Weights of a small image captioner.
Model: 18.9M parameters, 64-pixel images, encoder arch vit, encoder norm layernorm, encoder layers 12, encoder width 160, decoder width 256, decoder layers 12, decoder norm layernorm, decoder activation silu.
Rows from block 7 of the text decoder of a small image captioner, named by matrix and row number. Rows with one number belong to one neuron. Each number is 200 + 30 x the weight over its row's rms, rounded and kept within 0 to 999. All counts start at 0.
After each neuron's rows are labels from the 100 texts, of 14976, where the neuron reaches its highest value: "tokens" is the input token at the peak. Only what is clearly more common there than usual is listed. The data: photos of plants and fungi (iNaturalist).
# fc1: MLP up (decoder.blocks.7.mlp.fc1.weight, 1536x256), inputs 0-85
# fc2: MLP down (decoder.blocks.7.mlp.fc2.weight, 256x1536, transposed), outputs 0-85

fc1.730,213,267,187,197,159,211,230,166,168,244,142,187,232,225,228,223,204,236,187,197,187,200,231,233,218,170,231,214,187,178,177,195,205,223,172,183,185,242,169,208,209,211,182,202,176,213,191,206,193,203,201,227,176,202,202,180,196,239,146,198,194,191,233,187,238,197,253,245,189,210,199,185,199,194,185,175,175,202,166,232,182,173,188,174,173,212
fc2.730,185,180,147,208,185,129,159,193,180,215,208,254,147,223,192,169,222,212,225,206,194,211,173,159,190,200,202,210,225,183,204,237,194,248,190,199,217,227,179,187,183,241,210,172,187,213,238,197,168,121,170,213,194,230,170,259,210,200,198,186,160,215,186,148,233,210,166,176,221,221,190,249,158,168,210,149,184,159,198,252,215,205,187,195,181,223
tokens: "common"; "lesser"; "family"; "cochemiea"

fc1.513,194,147,193,119,199,221,220,170,217,227,243,232,197,201,234,196,188,185,198,215,207,202,128,187,262,237,191,212,185,213,195,181,193,190,191,225,237,210,196,212,204,157,207,248,242,184,207,162,207,214,151,183,178,145,223,231,181,186,228,173,222,259,145,243,143,218,156,202,186,260,198,173,196,154,173,194,170,203,197,221,194,210,187,191,211,174
fc2.513,238,152,229,182,205,154,191,217,164,213,223,251,188,184,190,197,200,201,211,212,198,144,198,225,212,233,185,153,194,224,210,203,225,195,202,206,281,177,200,195,232,161,184,209,191,248,208,219,238,184,148,239,185,208,181,214,193,208,287,246,183,192,163,220,177,174,193,218,205,257,211,162,242,192,204,164,190,252,212,179,202,214,143,205,215,191
tokens: "("

fc1.557,177,178,230,213,173,160,167,289,218,236,258,207,148,192,226,213,194,171,238,191,280,251,197,152,139,269,190,229,223,181,203,205,252,164,185,182,224,171,219,153,212,182,191,219,200,173,188,146,203,250,206,223,185,130,190,165,209,212,247,174,195,205,198,234,232,162,199,174,240,234,180,181,198,201,242,228,224,173,202,188,193,203,181,179,213,200
fc2.557,177,200,238,197,204,145,178,194,170,224,189,267,174,176,170,206,252,169,206,203,150,188,212,144,192,225,263,177,171,218,197,203,180,188,274,140,248,163,208,185,224,192,221,216,163,210,193,171,214,186,200,160,197,180,212,205,208,209,192,149,235,199,177,213,278,210,250,206,258,260,168,218,215,193,166,214,202,183,211,172,192,235,147,164,222,202
tokens: "("; "family"

fc1.327,200,199,196,212,180,192,182,209,201,223,188,247,121,229,229,172,240,198,233,213,185,259,222,208,196,211,118,190,153,164,212,183,180,161,166,205,132,201,223,214,198,176,201,217,204,210,200,152,225,155,257,260,225,197,239,170,192,209,197,204,226,210,188,189,187,197,194,236,189,187,170,254,193,174,170,214,209,215,218,201,149,252,226,248,236,211
fc2.327,209,163,157,171,180,152,209,176,179,247,201,197,166,219,290,194,204,193,186,215,211,266,208,203,270,175,160,184,196,189,177,190,219,179,198,184,213,208,183,221,214,186,165,179,222,136,246,216,210,151,231,219,230,232,226,178,201,174,162,206,213,218,219,220,224,195,200,216,200,152,187,210,184,157,241,211,228,195,223,229,211,241,273,216,212,218
tokens: "common"

fc1.613,236,148,220,208,173,253,139,156,207,229,206,206,231,214,202,229,272,190,185,214,255,252,218,227,214,194,208,232,227,188,214,216,227,156,168,177,175,176,204,156,181,238,159,194,218,257,204,129,276,199,209,211,233,150,226,189,231,195,206,173,134,231,150,230,203,198,222,220,210,226,168,152,208,228,216,217,231,216,184,234,228,184,135,208,215,195
fc2.613,236,205,204,178,162,192,136,232,173,203,263,212,209,227,202,228,155,210,183,165,256,179,250,175,208,167,188,245,258,197,210,263,219,203,179,182,162,201,134,220,157,172,202,152,193,244,224,183,249,224,192,164,187,215,158,199,186,241,212,233,106,220,184,201,201,191,152,180,166,220,232,157,192,127,157,217,189,217,203,199,228,151,201,166,163,218
tokens: "magnoliopsida"; "agaricomycetes"

fc1.50,225,257,163,195,237,168,200,175,158,251,185,191,272,186,208,166,261,176,178,226,206,186,175,220,196,184,163,226,192,298,178,236,188,139,196,174,235,188,172,204,166,250,171,214,126,196,191,206,173,208,218,171,198,224,259,171,228,226,231,188,189,221,206,134,190,186,232,217,202,179,213,187,222,142,148,183,256,208,207,177,175,168,224,186,205,210
fc2.50,220,141,212,169,199,179,227,202,167,174,214,167,204,146,189,181,218,270,183,181,188,167,201,189,216,217,181,242,232,201,227,224,165,157,170,143,190,197,195,257,171,195,203,184,217,174,232,161,163,243,255,234,216,223,166,201,188,192,202,187,221,194,198,221,225,179,226,224,161,193,218,218,188,172,190,256,225,220,212,227,202,127,234,183,244,174
tokens: "class"

fc1.543,222,217,225,186,210,204,191,187,218,198,183,187,163,217,272,233,228,232,199,210,232,206,231,209,222,284,205,182,202,275,222,221,192,235,163,175,178,258,172,223,171,189,211,224,204,213,208,199,184,166,248,256,172,166,154,225,168,185,208,181,161,173,168,181,215,209,216,201,179,199,174,210,192,228,138,149,231,199,196,166,226,174,189,203,239,207
fc2.543,226,199,183,240,200,235,208,211,269,245,192,199,214,167,243,163,175,233,187,234,174,244,173,187,222,219,213,158,174,210,204,218,143,248,190,196,199,178,223,170,244,195,176,230,228,250,214,155,194,248,195,206,207,223,153,217,232,196,222,158,166,132,153,175,204,189,238,232,178,173,217,220,173,242,166,225,233,167,211,166,261,223,193,236,248,208
tokens: "skunk"; "purpureum"; "false"

fc1.280,257,209,247,144,222,212,198,174,190,246,206,163,177,182,188,192,223,160,185,155,179,187,263,197,207,236,164,207,235,248,224,235,247,181,243,184,186,223,282,215,166,187,229,145,230,201,226,234,177,203,165,211,221,226,244,244,244,161,183,152,212,254,206,159,175,260,196,187,182,226,192,184,153,177,202,243,189,243,161,181,217,208,260,183,219,226
fc2.280,189,173,219,185,207,209,125,185,178,177,188,177,208,231,221,178,178,156,193,212,190,159,212,242,191,254,162,213,212,204,201,237,228,183,178,194,213,170,218,167,161,163,235,210,213,195,232,241,181,186,209,192,188,264,161,264,191,199,181,236,180,172,189,184,246,263,200,252,189,241,177,200,194,229,221,240,154,211,144,173,201,204,209,252,185,236
tokens: "class"

fc1.126,161,195,234,153,185,210,199,189,270,260,169,214,117,219,217,204,185,122,198,190,217,194,184,210,198,218,180,175,214,244,217,263,206,181,182,194,213,227,238,194,203,159,231,222,189,180,215,179,182,209,191,251,174,161,227,198,230,167,212,188,197,241,223,201,175,211,224,166,187,186,209,204,170,240,225,206,184,187,225,191,193,228,267,172,269,160
fc2.126,207,178,202,123,227,206,146,199,144,207,169,201,211,165,181,202,144,176,186,184,197,233,182,201,195,246,212,235,199,213,165,231,242,196,221,173,240,223,234,173,243,148,239,201,215,204,202,182,150,209,213,161,176,200,256,209,231,255,210,221,181,217,216,209,224,222,210,196,167,204,189,168,161,232,204,171,187,196,238,168,144,256,184,196,235,213
tokens: "class"

fc1.335,187,209,157,135,175,179,187,206,172,209,228,259,150,215,179,191,176,189,178,180,231,200,215,169,225,254,204,220,171,158,183,195,249,213,209,178,158,230,229,245,222,176,234,210,225,160,208,198,214,160,244,208,230,200,229,162,171,259,172,191,284,246,207,187,259,264,220,232,199,172,153,181,221,223,180,206,197,202,181,211,171,195,209,237,171,228
fc2.335,196,186,196,217,198,206,178,211,202,262,180,180,210,186,216,204,238,210,226,202,196,241,224,225,246,178,202,192,177,170,243,217,195,208,153,192,194,186,173,250,216,219,185,208,163,149,168,149,213,215,225,180,233,198,211,177,202,200,182,186,195,246,234,179,213,214,212,254,204,196,135,223,212,210,230,253,194,210,251,232,187,208,183,253,172,221
tokens: "common"

fc1.574,257,180,205,229,207,225,245,231,183,222,193,215,224,176,183,194,210,176,231,164,206,236,225,156,290,217,195,123,232,184,185,187,204,198,256,243,205,248,218,176,123,176,247,176,213,190,212,182,218,204,208,164,213,177,193,210,228,233,197,197,241,206,159,204,198,199,188,151,239,167,205,201,247,194,213,171,233,190,149,249,232,193,208,197,187,253
fc2.574,251,167,212,189,210,152,232,156,212,171,235,201,180,212,190,253,179,200,236,189,152,187,238,240,249,201,176,147,245,181,238,238,219,182,222,229,171,151,229,190,205,221,216,140,194,229,233,169,172,204,243,217,189,218,164,180,272,253,163,173,217,201,175,217,231,193,168,167,179,230,216,209,214,158,215,232,242,217,161,195,227,253,168,185,176,221
tokens: "("

fc1.623,145,171,204,149,234,170,225,204,195,173,179,171,227,194,171,222,181,168,213,215,296,206,170,184,172,217,207,227,208,173,241,207,158,181,169,204,180,217,198,176,211,221,215,197,216,235,167,204,241,238,177,151,206,205,200,171,229,215,240,233,146,201,241,181,203,190,203,244,207,180,204,163,205,185,206,209,203,209,219,195,159,215,162,241,172,212
fc2.623,188,251,224,174,148,222,173,123,154,243,214,190,158,218,191,176,185,167,211,182,216,162,156,224,244,177,177,180,186,146,136,206,223,254,185,175,164,196,196,222,199,168,172,227,177,207,183,146,166,191,123,166,235,203,180,211,189,241,180,179,190,194,173,170,174,268,213,170,221,239,157,162,244,177,236,191,225,195,175,171,211,164,175,201,229,204
tokens: "magnoliopsida"

fc1.746,172,183,180,232,174,213,168,192,156,213,219,174,183,178,191,179,282,232,169,185,198,204,205,195,228,197,165,215,118,259,200,179,172,205,238,227,249,197,184,182,221,191,141,156,197,231,196,137,193,206,206,212,170,179,202,205,170,170,202,186,173,244,184,180,251,199,217,217,197,201,226,206,165,179,192,228,151,206,189,211,174,279,189,188,224,223
fc2.746,204,223,210,199,207,200,186,170,186,216,234,224,175,200,208,152,213,205,241,183,199,232,207,202,163,196,180,238,166,241,189,196,225,199,141,166,172,253,125,176,220,234,217,197,216,220,194,176,141,207,201,229,247,232,246,191,222,182,178,207,233,204,189,222,212,235,176,206,182,191,210,213,189,161,182,143,230,213,136,225,182,210,197,187,218,182
tokens: "class"

fc1.201,233,190,241,229,179,209,257,206,198,196,150,216,232,211,205,192,170,189,216,228,189,230,208,193,237,177,168,182,165,207,191,185,201,165,154,210,158,229,184,228,231,174,182,236,227,231,157,167,229,187,170,228,176,189,149,207,173,241,162,168,244,185,233,195,182,217,225,218,195,172,226,222,224,222,173,232,180,203,215,173,167,208,167,262,215,181
fc2.201,214,198,171,179,228,210,255,231,192,248,164,213,257,219,203,187,190,192,218,182,223,204,215,242,246,236,214,235,199,172,205,187,179,190,191,158,176,256,159,299,201,183,188,203,220,166,195,193,208,224,178,295,186,186,186,165,237,208,144,168,233,202,212,170,209,168,183,227,188,230,183,131,187,215,194,239,183,179,228,185,187,218,199,246,152,225
tokens: "common"

fc1.350,206,174,214,178,177,228,195,187,238,243,181,201,211,267,191,170,213,212,187,176,217,229,204,217,203,260,171,205,224,199,251,152,166,237,192,175,193,186,228,229,195,204,235,204,177,186,271,157,243,222,166,227,246,183,139,151,194,216,166,181,169,185,200,201,204,225,219,160,164,223,152,199,219,219,191,263,180,130,225,183,146,201,135,244,191,250
fc2.350,188,178,174,205,214,192,194,175,191,226,192,169,259,246,227,228,176,153,195,169,195,232,208,187,208,207,184,211,191,195,164,193,184,198,175,239,164,227,183,243,219,205,226,158,184,172,237,202,220,249,207,233,165,180,192,204,226,238,205,207,163,208,186,190,192,219,208,222,188,192,243,223,202,164,210,255,202,188,191,210,228,163,204,237,223,249
tokens: "common"

fc1.720,181,225,224,217,216,183,295,206,176,211,203,214,237,251,220,172,214,203,188,260,207,262,169,140,213,185,156,157,143,164,214,187,214,182,185,184,185,195,196,212,226,188,174,171,219,250,176,208,182,128,229,194,254,202,234,216,198,203,167,200,148,203,245,171,217,221,229,222,207,236,186,194,208,170,213,244,186,220,207,135,122,232,215,231,171,212
fc2.720,202,238,136,187,179,222,250,175,217,218,206,211,208,198,185,224,148,227,166,181,266,188,187,233,208,207,173,179,189,150,255,199,203,190,234,176,140,233,114,234,240,163,189,170,177,181,203,198,260,207,256,225,203,265,207,164,208,220,193,208,188,209,190,220,218,234,196,143,204,188,219,163,226,149,246,270,204,193,151,231,217,163,200,230,209,206
tokens: "common"; "great"

fc1.475,168,174,185,167,137,243,240,202,221,171,169,201,232,208,173,240,189,207,173,142,166,225,200,216,247,164,213,238,198,212,250,165,241,202,198,175,148,245,249,282,188,209,175,199,187,111,221,206,230,220,187,206,187,194,185,230,231,156,187,150,199,221,189,213,213,171,244,227,162,186,205,247,201,147,192,229,184,146,193,198,229,230,147,208,136,201
fc2.475,184,176,144,190,171,218,201,232,217,157,240,229,195,204,197,248,230,206,180,165,227,197,188,263,219,196,200,201,171,215,247,203,183,257,220,175,156,221,204,260,189,180,224,204,165,213,211,196,215,243,175,166,167,149,166,232,203,146,225,158,170,202,185,196,228,189,193,282,169,239,250,229,181,133,168,209,192,206,137,208,215,258,198,155,160,194
tokens: "("