Weights of a small image captioner: 18.9M parameters.
Rows from block 2 of the image encoder of a small image captioner, named by matrix and row number. Rows with one number belong to one neuron. Each number is 128 + 24 x the weight over its row's rms, rounded and kept within 0 to 255. All counts start at 0.
After each neuron's rows are labels from the 100 images, of 14976, where the neuron reaches its largest size: "patch colour" is the nearest of a few named colours to the mean colour under the peak. Only what is clearly more common there than usual is listed. The data: photos of plants and fungi (iNaturalist).
# gate: MLP gate (encoder.blocks.2.mlp.gate.weight, 480x160), inputs 80-159
# fc1: MLP up (encoder.blocks.2.mlp.fc1.weight, 480x160), inputs 80-159
# fc2: MLP down (encoder.blocks.2.mlp.fc2.weight, 160x480, transposed), outputs 80-159

gate.225 [147 112 100 160 107 123 101 123 148 164  95 146 136 148 107  98 122 117 126 122 153 155 146 172 116  85 154 146  92 105  98 119 159 129 127 118 140 143 137 126 128 108  97 121 163 122 148 131  96  67  92  91 132 134 139 139 121  89 153 176 105  95 109 134 183 115 138 177 146 100 127 115  98 193 137 140 147 161 106  91]
fc1.225 [110 125 109 171 108  99 173 126 145 145 100 154 133 158 129  78 121 117 134 116 110 171 116 169 112  75 134 142 109 148 108 148 127 182 119 105 133 135 134 117 140  89 105 127 132 143 139 120 101 132 127 108 145 135 135 147 153 144 115 135 136 131 119 142 146 108 135 132 126 122 144 116  81 166 162 122 119  76 168  93]
fc2.225 [131  87 205 128  85  88 124 130 114 109 129 168 153 141 189  84 127 138 152 139 109 134  81 163 124 162 106 139  80 133 121 148  92 146 151 101 118 150 109 153 109 124  82 131 116 135 122 121 122 129 128  94 175 164  78  98 106 155 120 131 147 113 103 102 166 153 133 124 125 142 135 140 108 116 125 137 135 120 117  79]
patch colour: grey

gate.455 [133 140 106  87 132 139 182 133 131 140 111 139 138 125 147 115 154 129 172 139 113 148 130 110 144 136 101 114 116 145 120 141 105 132 159 148  94 133 170 136 124 134 123 147  77  86 142 119 157 114 123 158 158 102 126 156  76 118 128 153 128 149 126 162  98 110 120 123 133  92 108 107 101 140 171 117 123 141 126 129]
fc1.455 [134 131 118 124 119 151 157 150 121 121  86 138 126 126 173  98 146 117 164 123 141 128 109 101 134 125 117 125 113 153 116 133 119 100 133 135  64 125 154 144 113 136 129 120  69 109 141 117 120 112 139 124 155 116 140 158 100 120 127 168 129 138 132 178  89 107 155 126 128 106  94 107 117 143 178 130 118 122 119 121]
fc2.455 [ 95 113 173 143 128 144 110 135 103  90 147 115 129  96 149 111 111 148 145 150 116 143 118 153 131 139 116 105 116 129  92 123 122 106  56 128 123 151 121 103 150 139 144 141 123 132 134 143  73  80 120 117 115 170  92 102 125 138 118 146 124 106 156 113 142 175 177 147 114 160 116 161 142 115  63 139 102  87 111 145]
patch colour: green

gate.311 [142 137 113 135 115 100 119 122 157 130 126  96 112 189 162 149 158 132 157  97 126 165 121  88 139 118 176 138  96 115 116 155 148 117 137 126 121 108 141 155 112 154  97 119 128  96 110 152 149 101 165 107  67 115 103 122 129 157 137 133 126  97 106 127 105 153 101 159 119 106 141 126 107 140 139 118 113 142  94 120]
fc1.311 [ 87 142 126 152 129  78 140 138 135 124 124  76 114 169 153 160 147 143 101 118 113 107 100  92 118 134 144 153 136 115 135 125 135 118 101 127  95 130 186 113  89 124 140 109 131 112  98 130 128 134 145 100 117 136 100 114 123 156 125 139 147 119 150 109 118 127 119 181 121 119  84 125 135 122 141 116 166 110 151 143]
fc2.311 [167 183 134 163 154 141 108  99 125 109 101 145 127 100 116 126 123 125 171 141 137 147 152 120 143 124 116  59  97 151 126  89 107  55 126 111 120 114 108 126 160 156 135 159 101 128 147 151 124 122 120  75 152 122  90 156 168  95 146 113 110 143 123 102 163  71 107 152 117 129 123 151 151 133 133 162 107 102 130 151]
patch colour: grey

gate.305 [161 108  90 118 138 126 152 107 146 175 105 117 111 150  92 152 139  84 144  64 159  93 117 162 116 144 136 164 111 112 123 126 185 131 115 143 112 126 139 111 132  98 180 145 172 110 127 122 134 130 112 143  81  89  91 158  93  78  89 134 144 156 118 108 113 102  98 107 132 127 146 115 126 136 160 161 161 134 107 148]
fc1.305 [140 129 134 106 132 157 150 104 130 124 135  93 148 119 127 161 122  82 140 108 138 136 131 126  88 111 167 106 128 131 122 134 163 182 154 111  99 160 124 132 128 123 119 146  83 139 144 147 104 112 135 147 129 130 111 137 138 146 115 138 107  59 176 122 138 131 152 140  91 165 151 153 145 157  83 104 148 131 109 159]
fc2.305 [150 132 138 126 147 121  83 131 111 109  90 176 111 131 169  91 127  93 134 128 159 110 115 117 161 114 135 152 147 151 126 146 135 149 122 133 122 100 103 109 132  90 146  98 116 183  90 133 106 120 105 120 130 113  98 151 121 126 126 163 158 142 136 126 135  90 169 148 155 140 118 167 154 160  81  92 134 139 124 147]
patch colour: green

gate.119 [161 122 113 177 138 115 130 140 157 104 153 136 143 126 101 159 140 115 144 102 116 132 110  93 102 113 140 130 110 138 140 120 131  89 117 131 119 144 156 139 114 134 106 132 121 112 120 107 156 110 141  90 122  69 109 138 159 155 131 173 118 113 144 144 171 123 120 136 139 108 130 175 130 121  88 145 123 108 101 129]
fc1.119 [ 98 131 113 142 110 115 127 125 108 126 131 150 112 132 109 136 138 113 119  99 113 151 106  99 108 153 147  99 135 109 122 144 130  94 133 137 114 107 111 132 158 169 141 148 142 135 151 105 161 135 150 128 106 111 169 133  95  76 137 147 167 100 102 122 124 194 137 112 175 105 136 152  84 133 127 117 150 106  90 102]
fc2.119 [107 136 187 120 105 123 150 107 114 141 102 122 123 119 122 123 139 112 145 168  81 125 132 164 157  86 109 123 131  83 124 139 103 171 106 150 132 136 121 122 115 125 137 111 131 163 120 118 109 162 186  95 136 121 116  84 102 119 116 126 105 143  85 121 125 170 102 171 129 127 120 152 105  89 114 141 136 159  81 140]
patch colour: pink

gate.343 [158 143 131 150 166 135 169 122 163 123 119 135 105  88 128  85 117 186 129 126 141 172 108 139 111 138 137  95 104  99 131 143 153 117 130 127 145 174 167 103 114 172  86 143 146 107 128 104 118 120 137  79 153 112 153 129 179 115 126 140 162  97 137 132  91  97  93 108 154 144 155 133 117 134 108 164 116 119 142 135]
fc1.343 [ 87 115 139 153 127 138 121 118 182 164 145 106  95 148 150 146 160 127 148 102 145 129 135 122 100 140  90 106 148 117 140 133 139 129 105 159 130  85 144 147 156 140 127 126 121 147 113 170 155 132 121 113  86 118 125 128 131 131 132  88 129 149 127 143 147 113 140 125 131 142 136 142 157 125 130 136 133 100 145 124]
fc2.343 [109 107 146  71 109 162 178 143 172 104 139 137 141 107 141 129 119  98  97 104 144 158 103 140 157 122 141 104 177 127 123 171 131 164 140 112 102 124  82 159 139 154 123 116  74 106 128 137 162 159 152 113 124 129 137 128 124 123 154 172  92 132  98 113 127 165 143 112 138 125 155 133 155 193  89 103 129 110 114 115]
patch colour: green

gate.99 [118 134  77 101 128 137 135 158 104 171 144 122 146  80 177 158  99  81 116 144 112 126 161 146 118  99 112 158 113 131  97 120 110 140 129 132  61 137 128 147 120 159 118 151 172 163 112 132  71 138  97 143  93 125  98 156  87  98 145 145  70 106 154 113 156  91 133 133 157 103 128 132 132 125 151 120 112 154 118 150]
fc1.99 [155 146 133 159 153 117  90 139 153 119 151 132 145 146  87 118 134 144 161 156 105 163 102 111 149  54 137  93 139 127 126 119 110  83 147 124 130  94  94 138 117 128 114 149 149 120 149 130 169 164 129 123 148 135  90 111 157 154 133 119 147 158 119 109 104 107  97 123 129 140 141 170 110 125 114 121 122  96 109 113]
fc2.99 [164 187 110 137 163 112 119 135 155  97 115 135 120 170 133 128 145 116 140 207 115 180 111 114 128  62 137 118 115 118 136 108 125  85 127 112 155 103  67 182 129 134 152 138 128 114 129 135 146 116 137  93 112 135 172 134 115 142 148 123 130 147 123 110  83 117  83  84 131 129 119 135 109 122 138 122 110 124 128 107]
patch colour: grey

gate.456 [167 110  82 117 166 132 140 142 162  93 155 157  89 122 141 107 156 164 146 118 150  89 151 127 162 123 164 128 163 148 126 144 169 152 122 121  88 156 132  93 130 150 145 160 153 123 113 120 128 122 160 134 143 114 152 130  60 135 127 110 108 126 129 131 108 105 106 110 106 144 112 105 135 143 123  92 125 136 131 141]
fc1.456 [155  79 110 140 175 132 135 111 137 113 130 112 173 109 155  81 153 180 144  77 116  99 129  86 137 130 156 165 116 129 115 134 126 133 127 119 101 139  79 112 140 135 129 139 102 141 136  79 149  83 139 132 159 114 144 140  93 138 121 101 115 135 125 105 120  95 109 114 143 150 122 175 145 101 186 119 114 150 127 182]
fc2.456 [107 144 107 111 140 131  84 117 121 123 125 102  94 144 144 107 100 118  69 165 123 152 151 107 127 124 165 118 133 150 147 145 119 159  95 197  84 177 136 107 134 107 106 120 151 127 115 107 139 121 152 107 177 124 102 110 101 162  77 133 152 165 166 102 137 126 187 149 135 108  91 147 118 167  99 115 156 155 124 126]
patch colour: green

gate.472 [186 109 115 139  93 179 104 126 113  97 112 137 129 121  99  93 120 114 111 134 135 112 139  98 138 112 150 113  83 147 179 125 118  97 161 108 115 142 163 146 167 146 127 126 114 175 114 103 150 126 142 160 130 146 158 174 123 147 152 125 148 110 126 116 123 123 148  99 128 125 140 152 151 125 103 102 127 128 133 130]
fc1.472 [126 115 115 111 155  93 136 100 150 128 156 155 154 105 135 107 142 118 136 104 140 120 120 164 136 117 111 107 135 139 110 172 128 174 119 135 162 118  70 158  97 175 140 133 119 129 122 158 125 106 107 105 160 128 106 119  99 138 118 105 178 111 114 141 131 143 107 154 131 141 108 130 142  79 144 150 132 103 117 181]
fc2.472 [100 117 159 129 113 105 151 118 133 136 127 168 132 126 148  81 120 130  97  82 137 128 103 126 170 110 158 171 137  95  79 109 115 166 104 120 107 115 100 119 133 166  79  92 142 118 109 162 129 132 128 148 120  84  94 127 128 169 133 124 153 131 108 118 145 155 129 167 172 134 149 136 144 132 120 118 179 140 120 178]
patch colour: pink

gate.410 [141 147  93 142 136 115 123 140  86 137 123  94 121 123 126  96 126  71 160 128 142 103 161 180  98 131 148 112 102 133 140 129 150 111 182 147  98 141 129 176 144  92 133 148 106 168 121 130 166 152 146 126 159 109 109 146 112 120 116 151 142  96  77 137 114  77 134  70 128  97 134 130 178 131 139 124 179 103 115 110]
fc1.410 [131 145 141 113 148 137 128  92 152  88 123 173 160 132 147 159 179 165 110 133 122 117  80  74 137 135  82 100 155 107 121  95  94 143 116 146 153  91 117 120 123 148 120 150 131 111 165 134 114 118 114 149 148 141 133 130 120 126 139 149 139 173 154  95 149 147  96 185 174 159 129 102 110 130 143 137 100 136 150 149]
fc2.410 [123 104 121 133 109 149 155  89 183 120 140 134 159 125 128 144 125 126  66 124 126 128 108 101 160 126 126 146 138 106  99  84 116 169  98  88 110 108 134  86 130 160  99 108 142 118 109 143 123 137 120 150 107 136  94 128 140 154 125 115 119 133 151 112 154 171 177 201 163 116 175 133  81 126 125 114 137 157 128 167]
patch colour: brown

gate.371 [116 127 118 128 164 138 123 133 175 109 114 133 143 142  94 111 142  96 154  90 120 142 130 151 144 168 138  86 120 146 132 100 144 132 146 135 125 121 110  93  99 132 151 126 163 131 152 136 139 122 110 115  91  92  90 130 138 114 111  96 156  81 128 143 181  80 138 154 119 104 131 149 145 116 115 188 113 122 167 154]
fc1.371 [115 120 138 133 112 127 136  97 162 116 104  99 121 109  97 101 131 125 135 123 156 122 164 131 111 145  93 113 131 191 106  85 149 156 166 147 144 128 112  99 104 118 169  98 127 154 135 117 136 123 137  95 116  87 124 147 140 130 133 107 107 102 138 113 166 103 145 195 125 111 118 135 162 128 130 181 113 156 103 155]
fc2.371 [156  93 162 146 128 157 160 181 112 123 172 150 136 127 134 113 154 122 162 130  96 164 150 151 121 136 146 121 140 119 148 177 128 147 152  97 134  93 110 138 114 128  94 146  87 105 114 115 135 114 123 135 187 164 108 143  81 113 116 149  99 118 131 122 143 148  86  73 175 174 120 106  98  86 130 130 111 112 110 106]
patch colour: brown

gate.63 [114 132 129 124 131 131 104 139 129 151 117 117 117 105 165 118 142  81 139  96 134 151  87 128 100 158 159  98 101 158 158 128 125  84 161 132 128 117 133 164 159 162 130 135 127 147 130 160 133 148 144 128 174 140 172 133 108 137 121 120  95 147 124 127  95 129 107 119 168  89 146 134 143 140 108 158  93 105 135 129]
fc1.63 [110 148 152 137 101 109 142 123 144 117 113 106 126 159 130  88 128 164 144 143  75  91 152 109 144 118  76 177 145 156  92 155 124 149 139  91 109 152 127 108 114  91 138  91 118 128 124  91 163 114 141 128 106  94 158  91 156 128 147 135 176 123 137 118 152 157 128 148 137 120 133 181 114 110 102 147 138 145  98 155]
fc2.63 [150 126 130  98 128 130 139 125 121 116  96 138 144 166 150 100 127 159 119 153 125 121 123 133 123 100 109 174 145 127  73 104 102 158 126 105  93 134  93  99 116 109 126 101 120  99 125  77 148  85 143 132  72 138  86 119 143 147 162 138 126 103 101 137 152 188 107 133 148 123 122 157 129  92 121 144 123 169 138 129]
patch colour: grey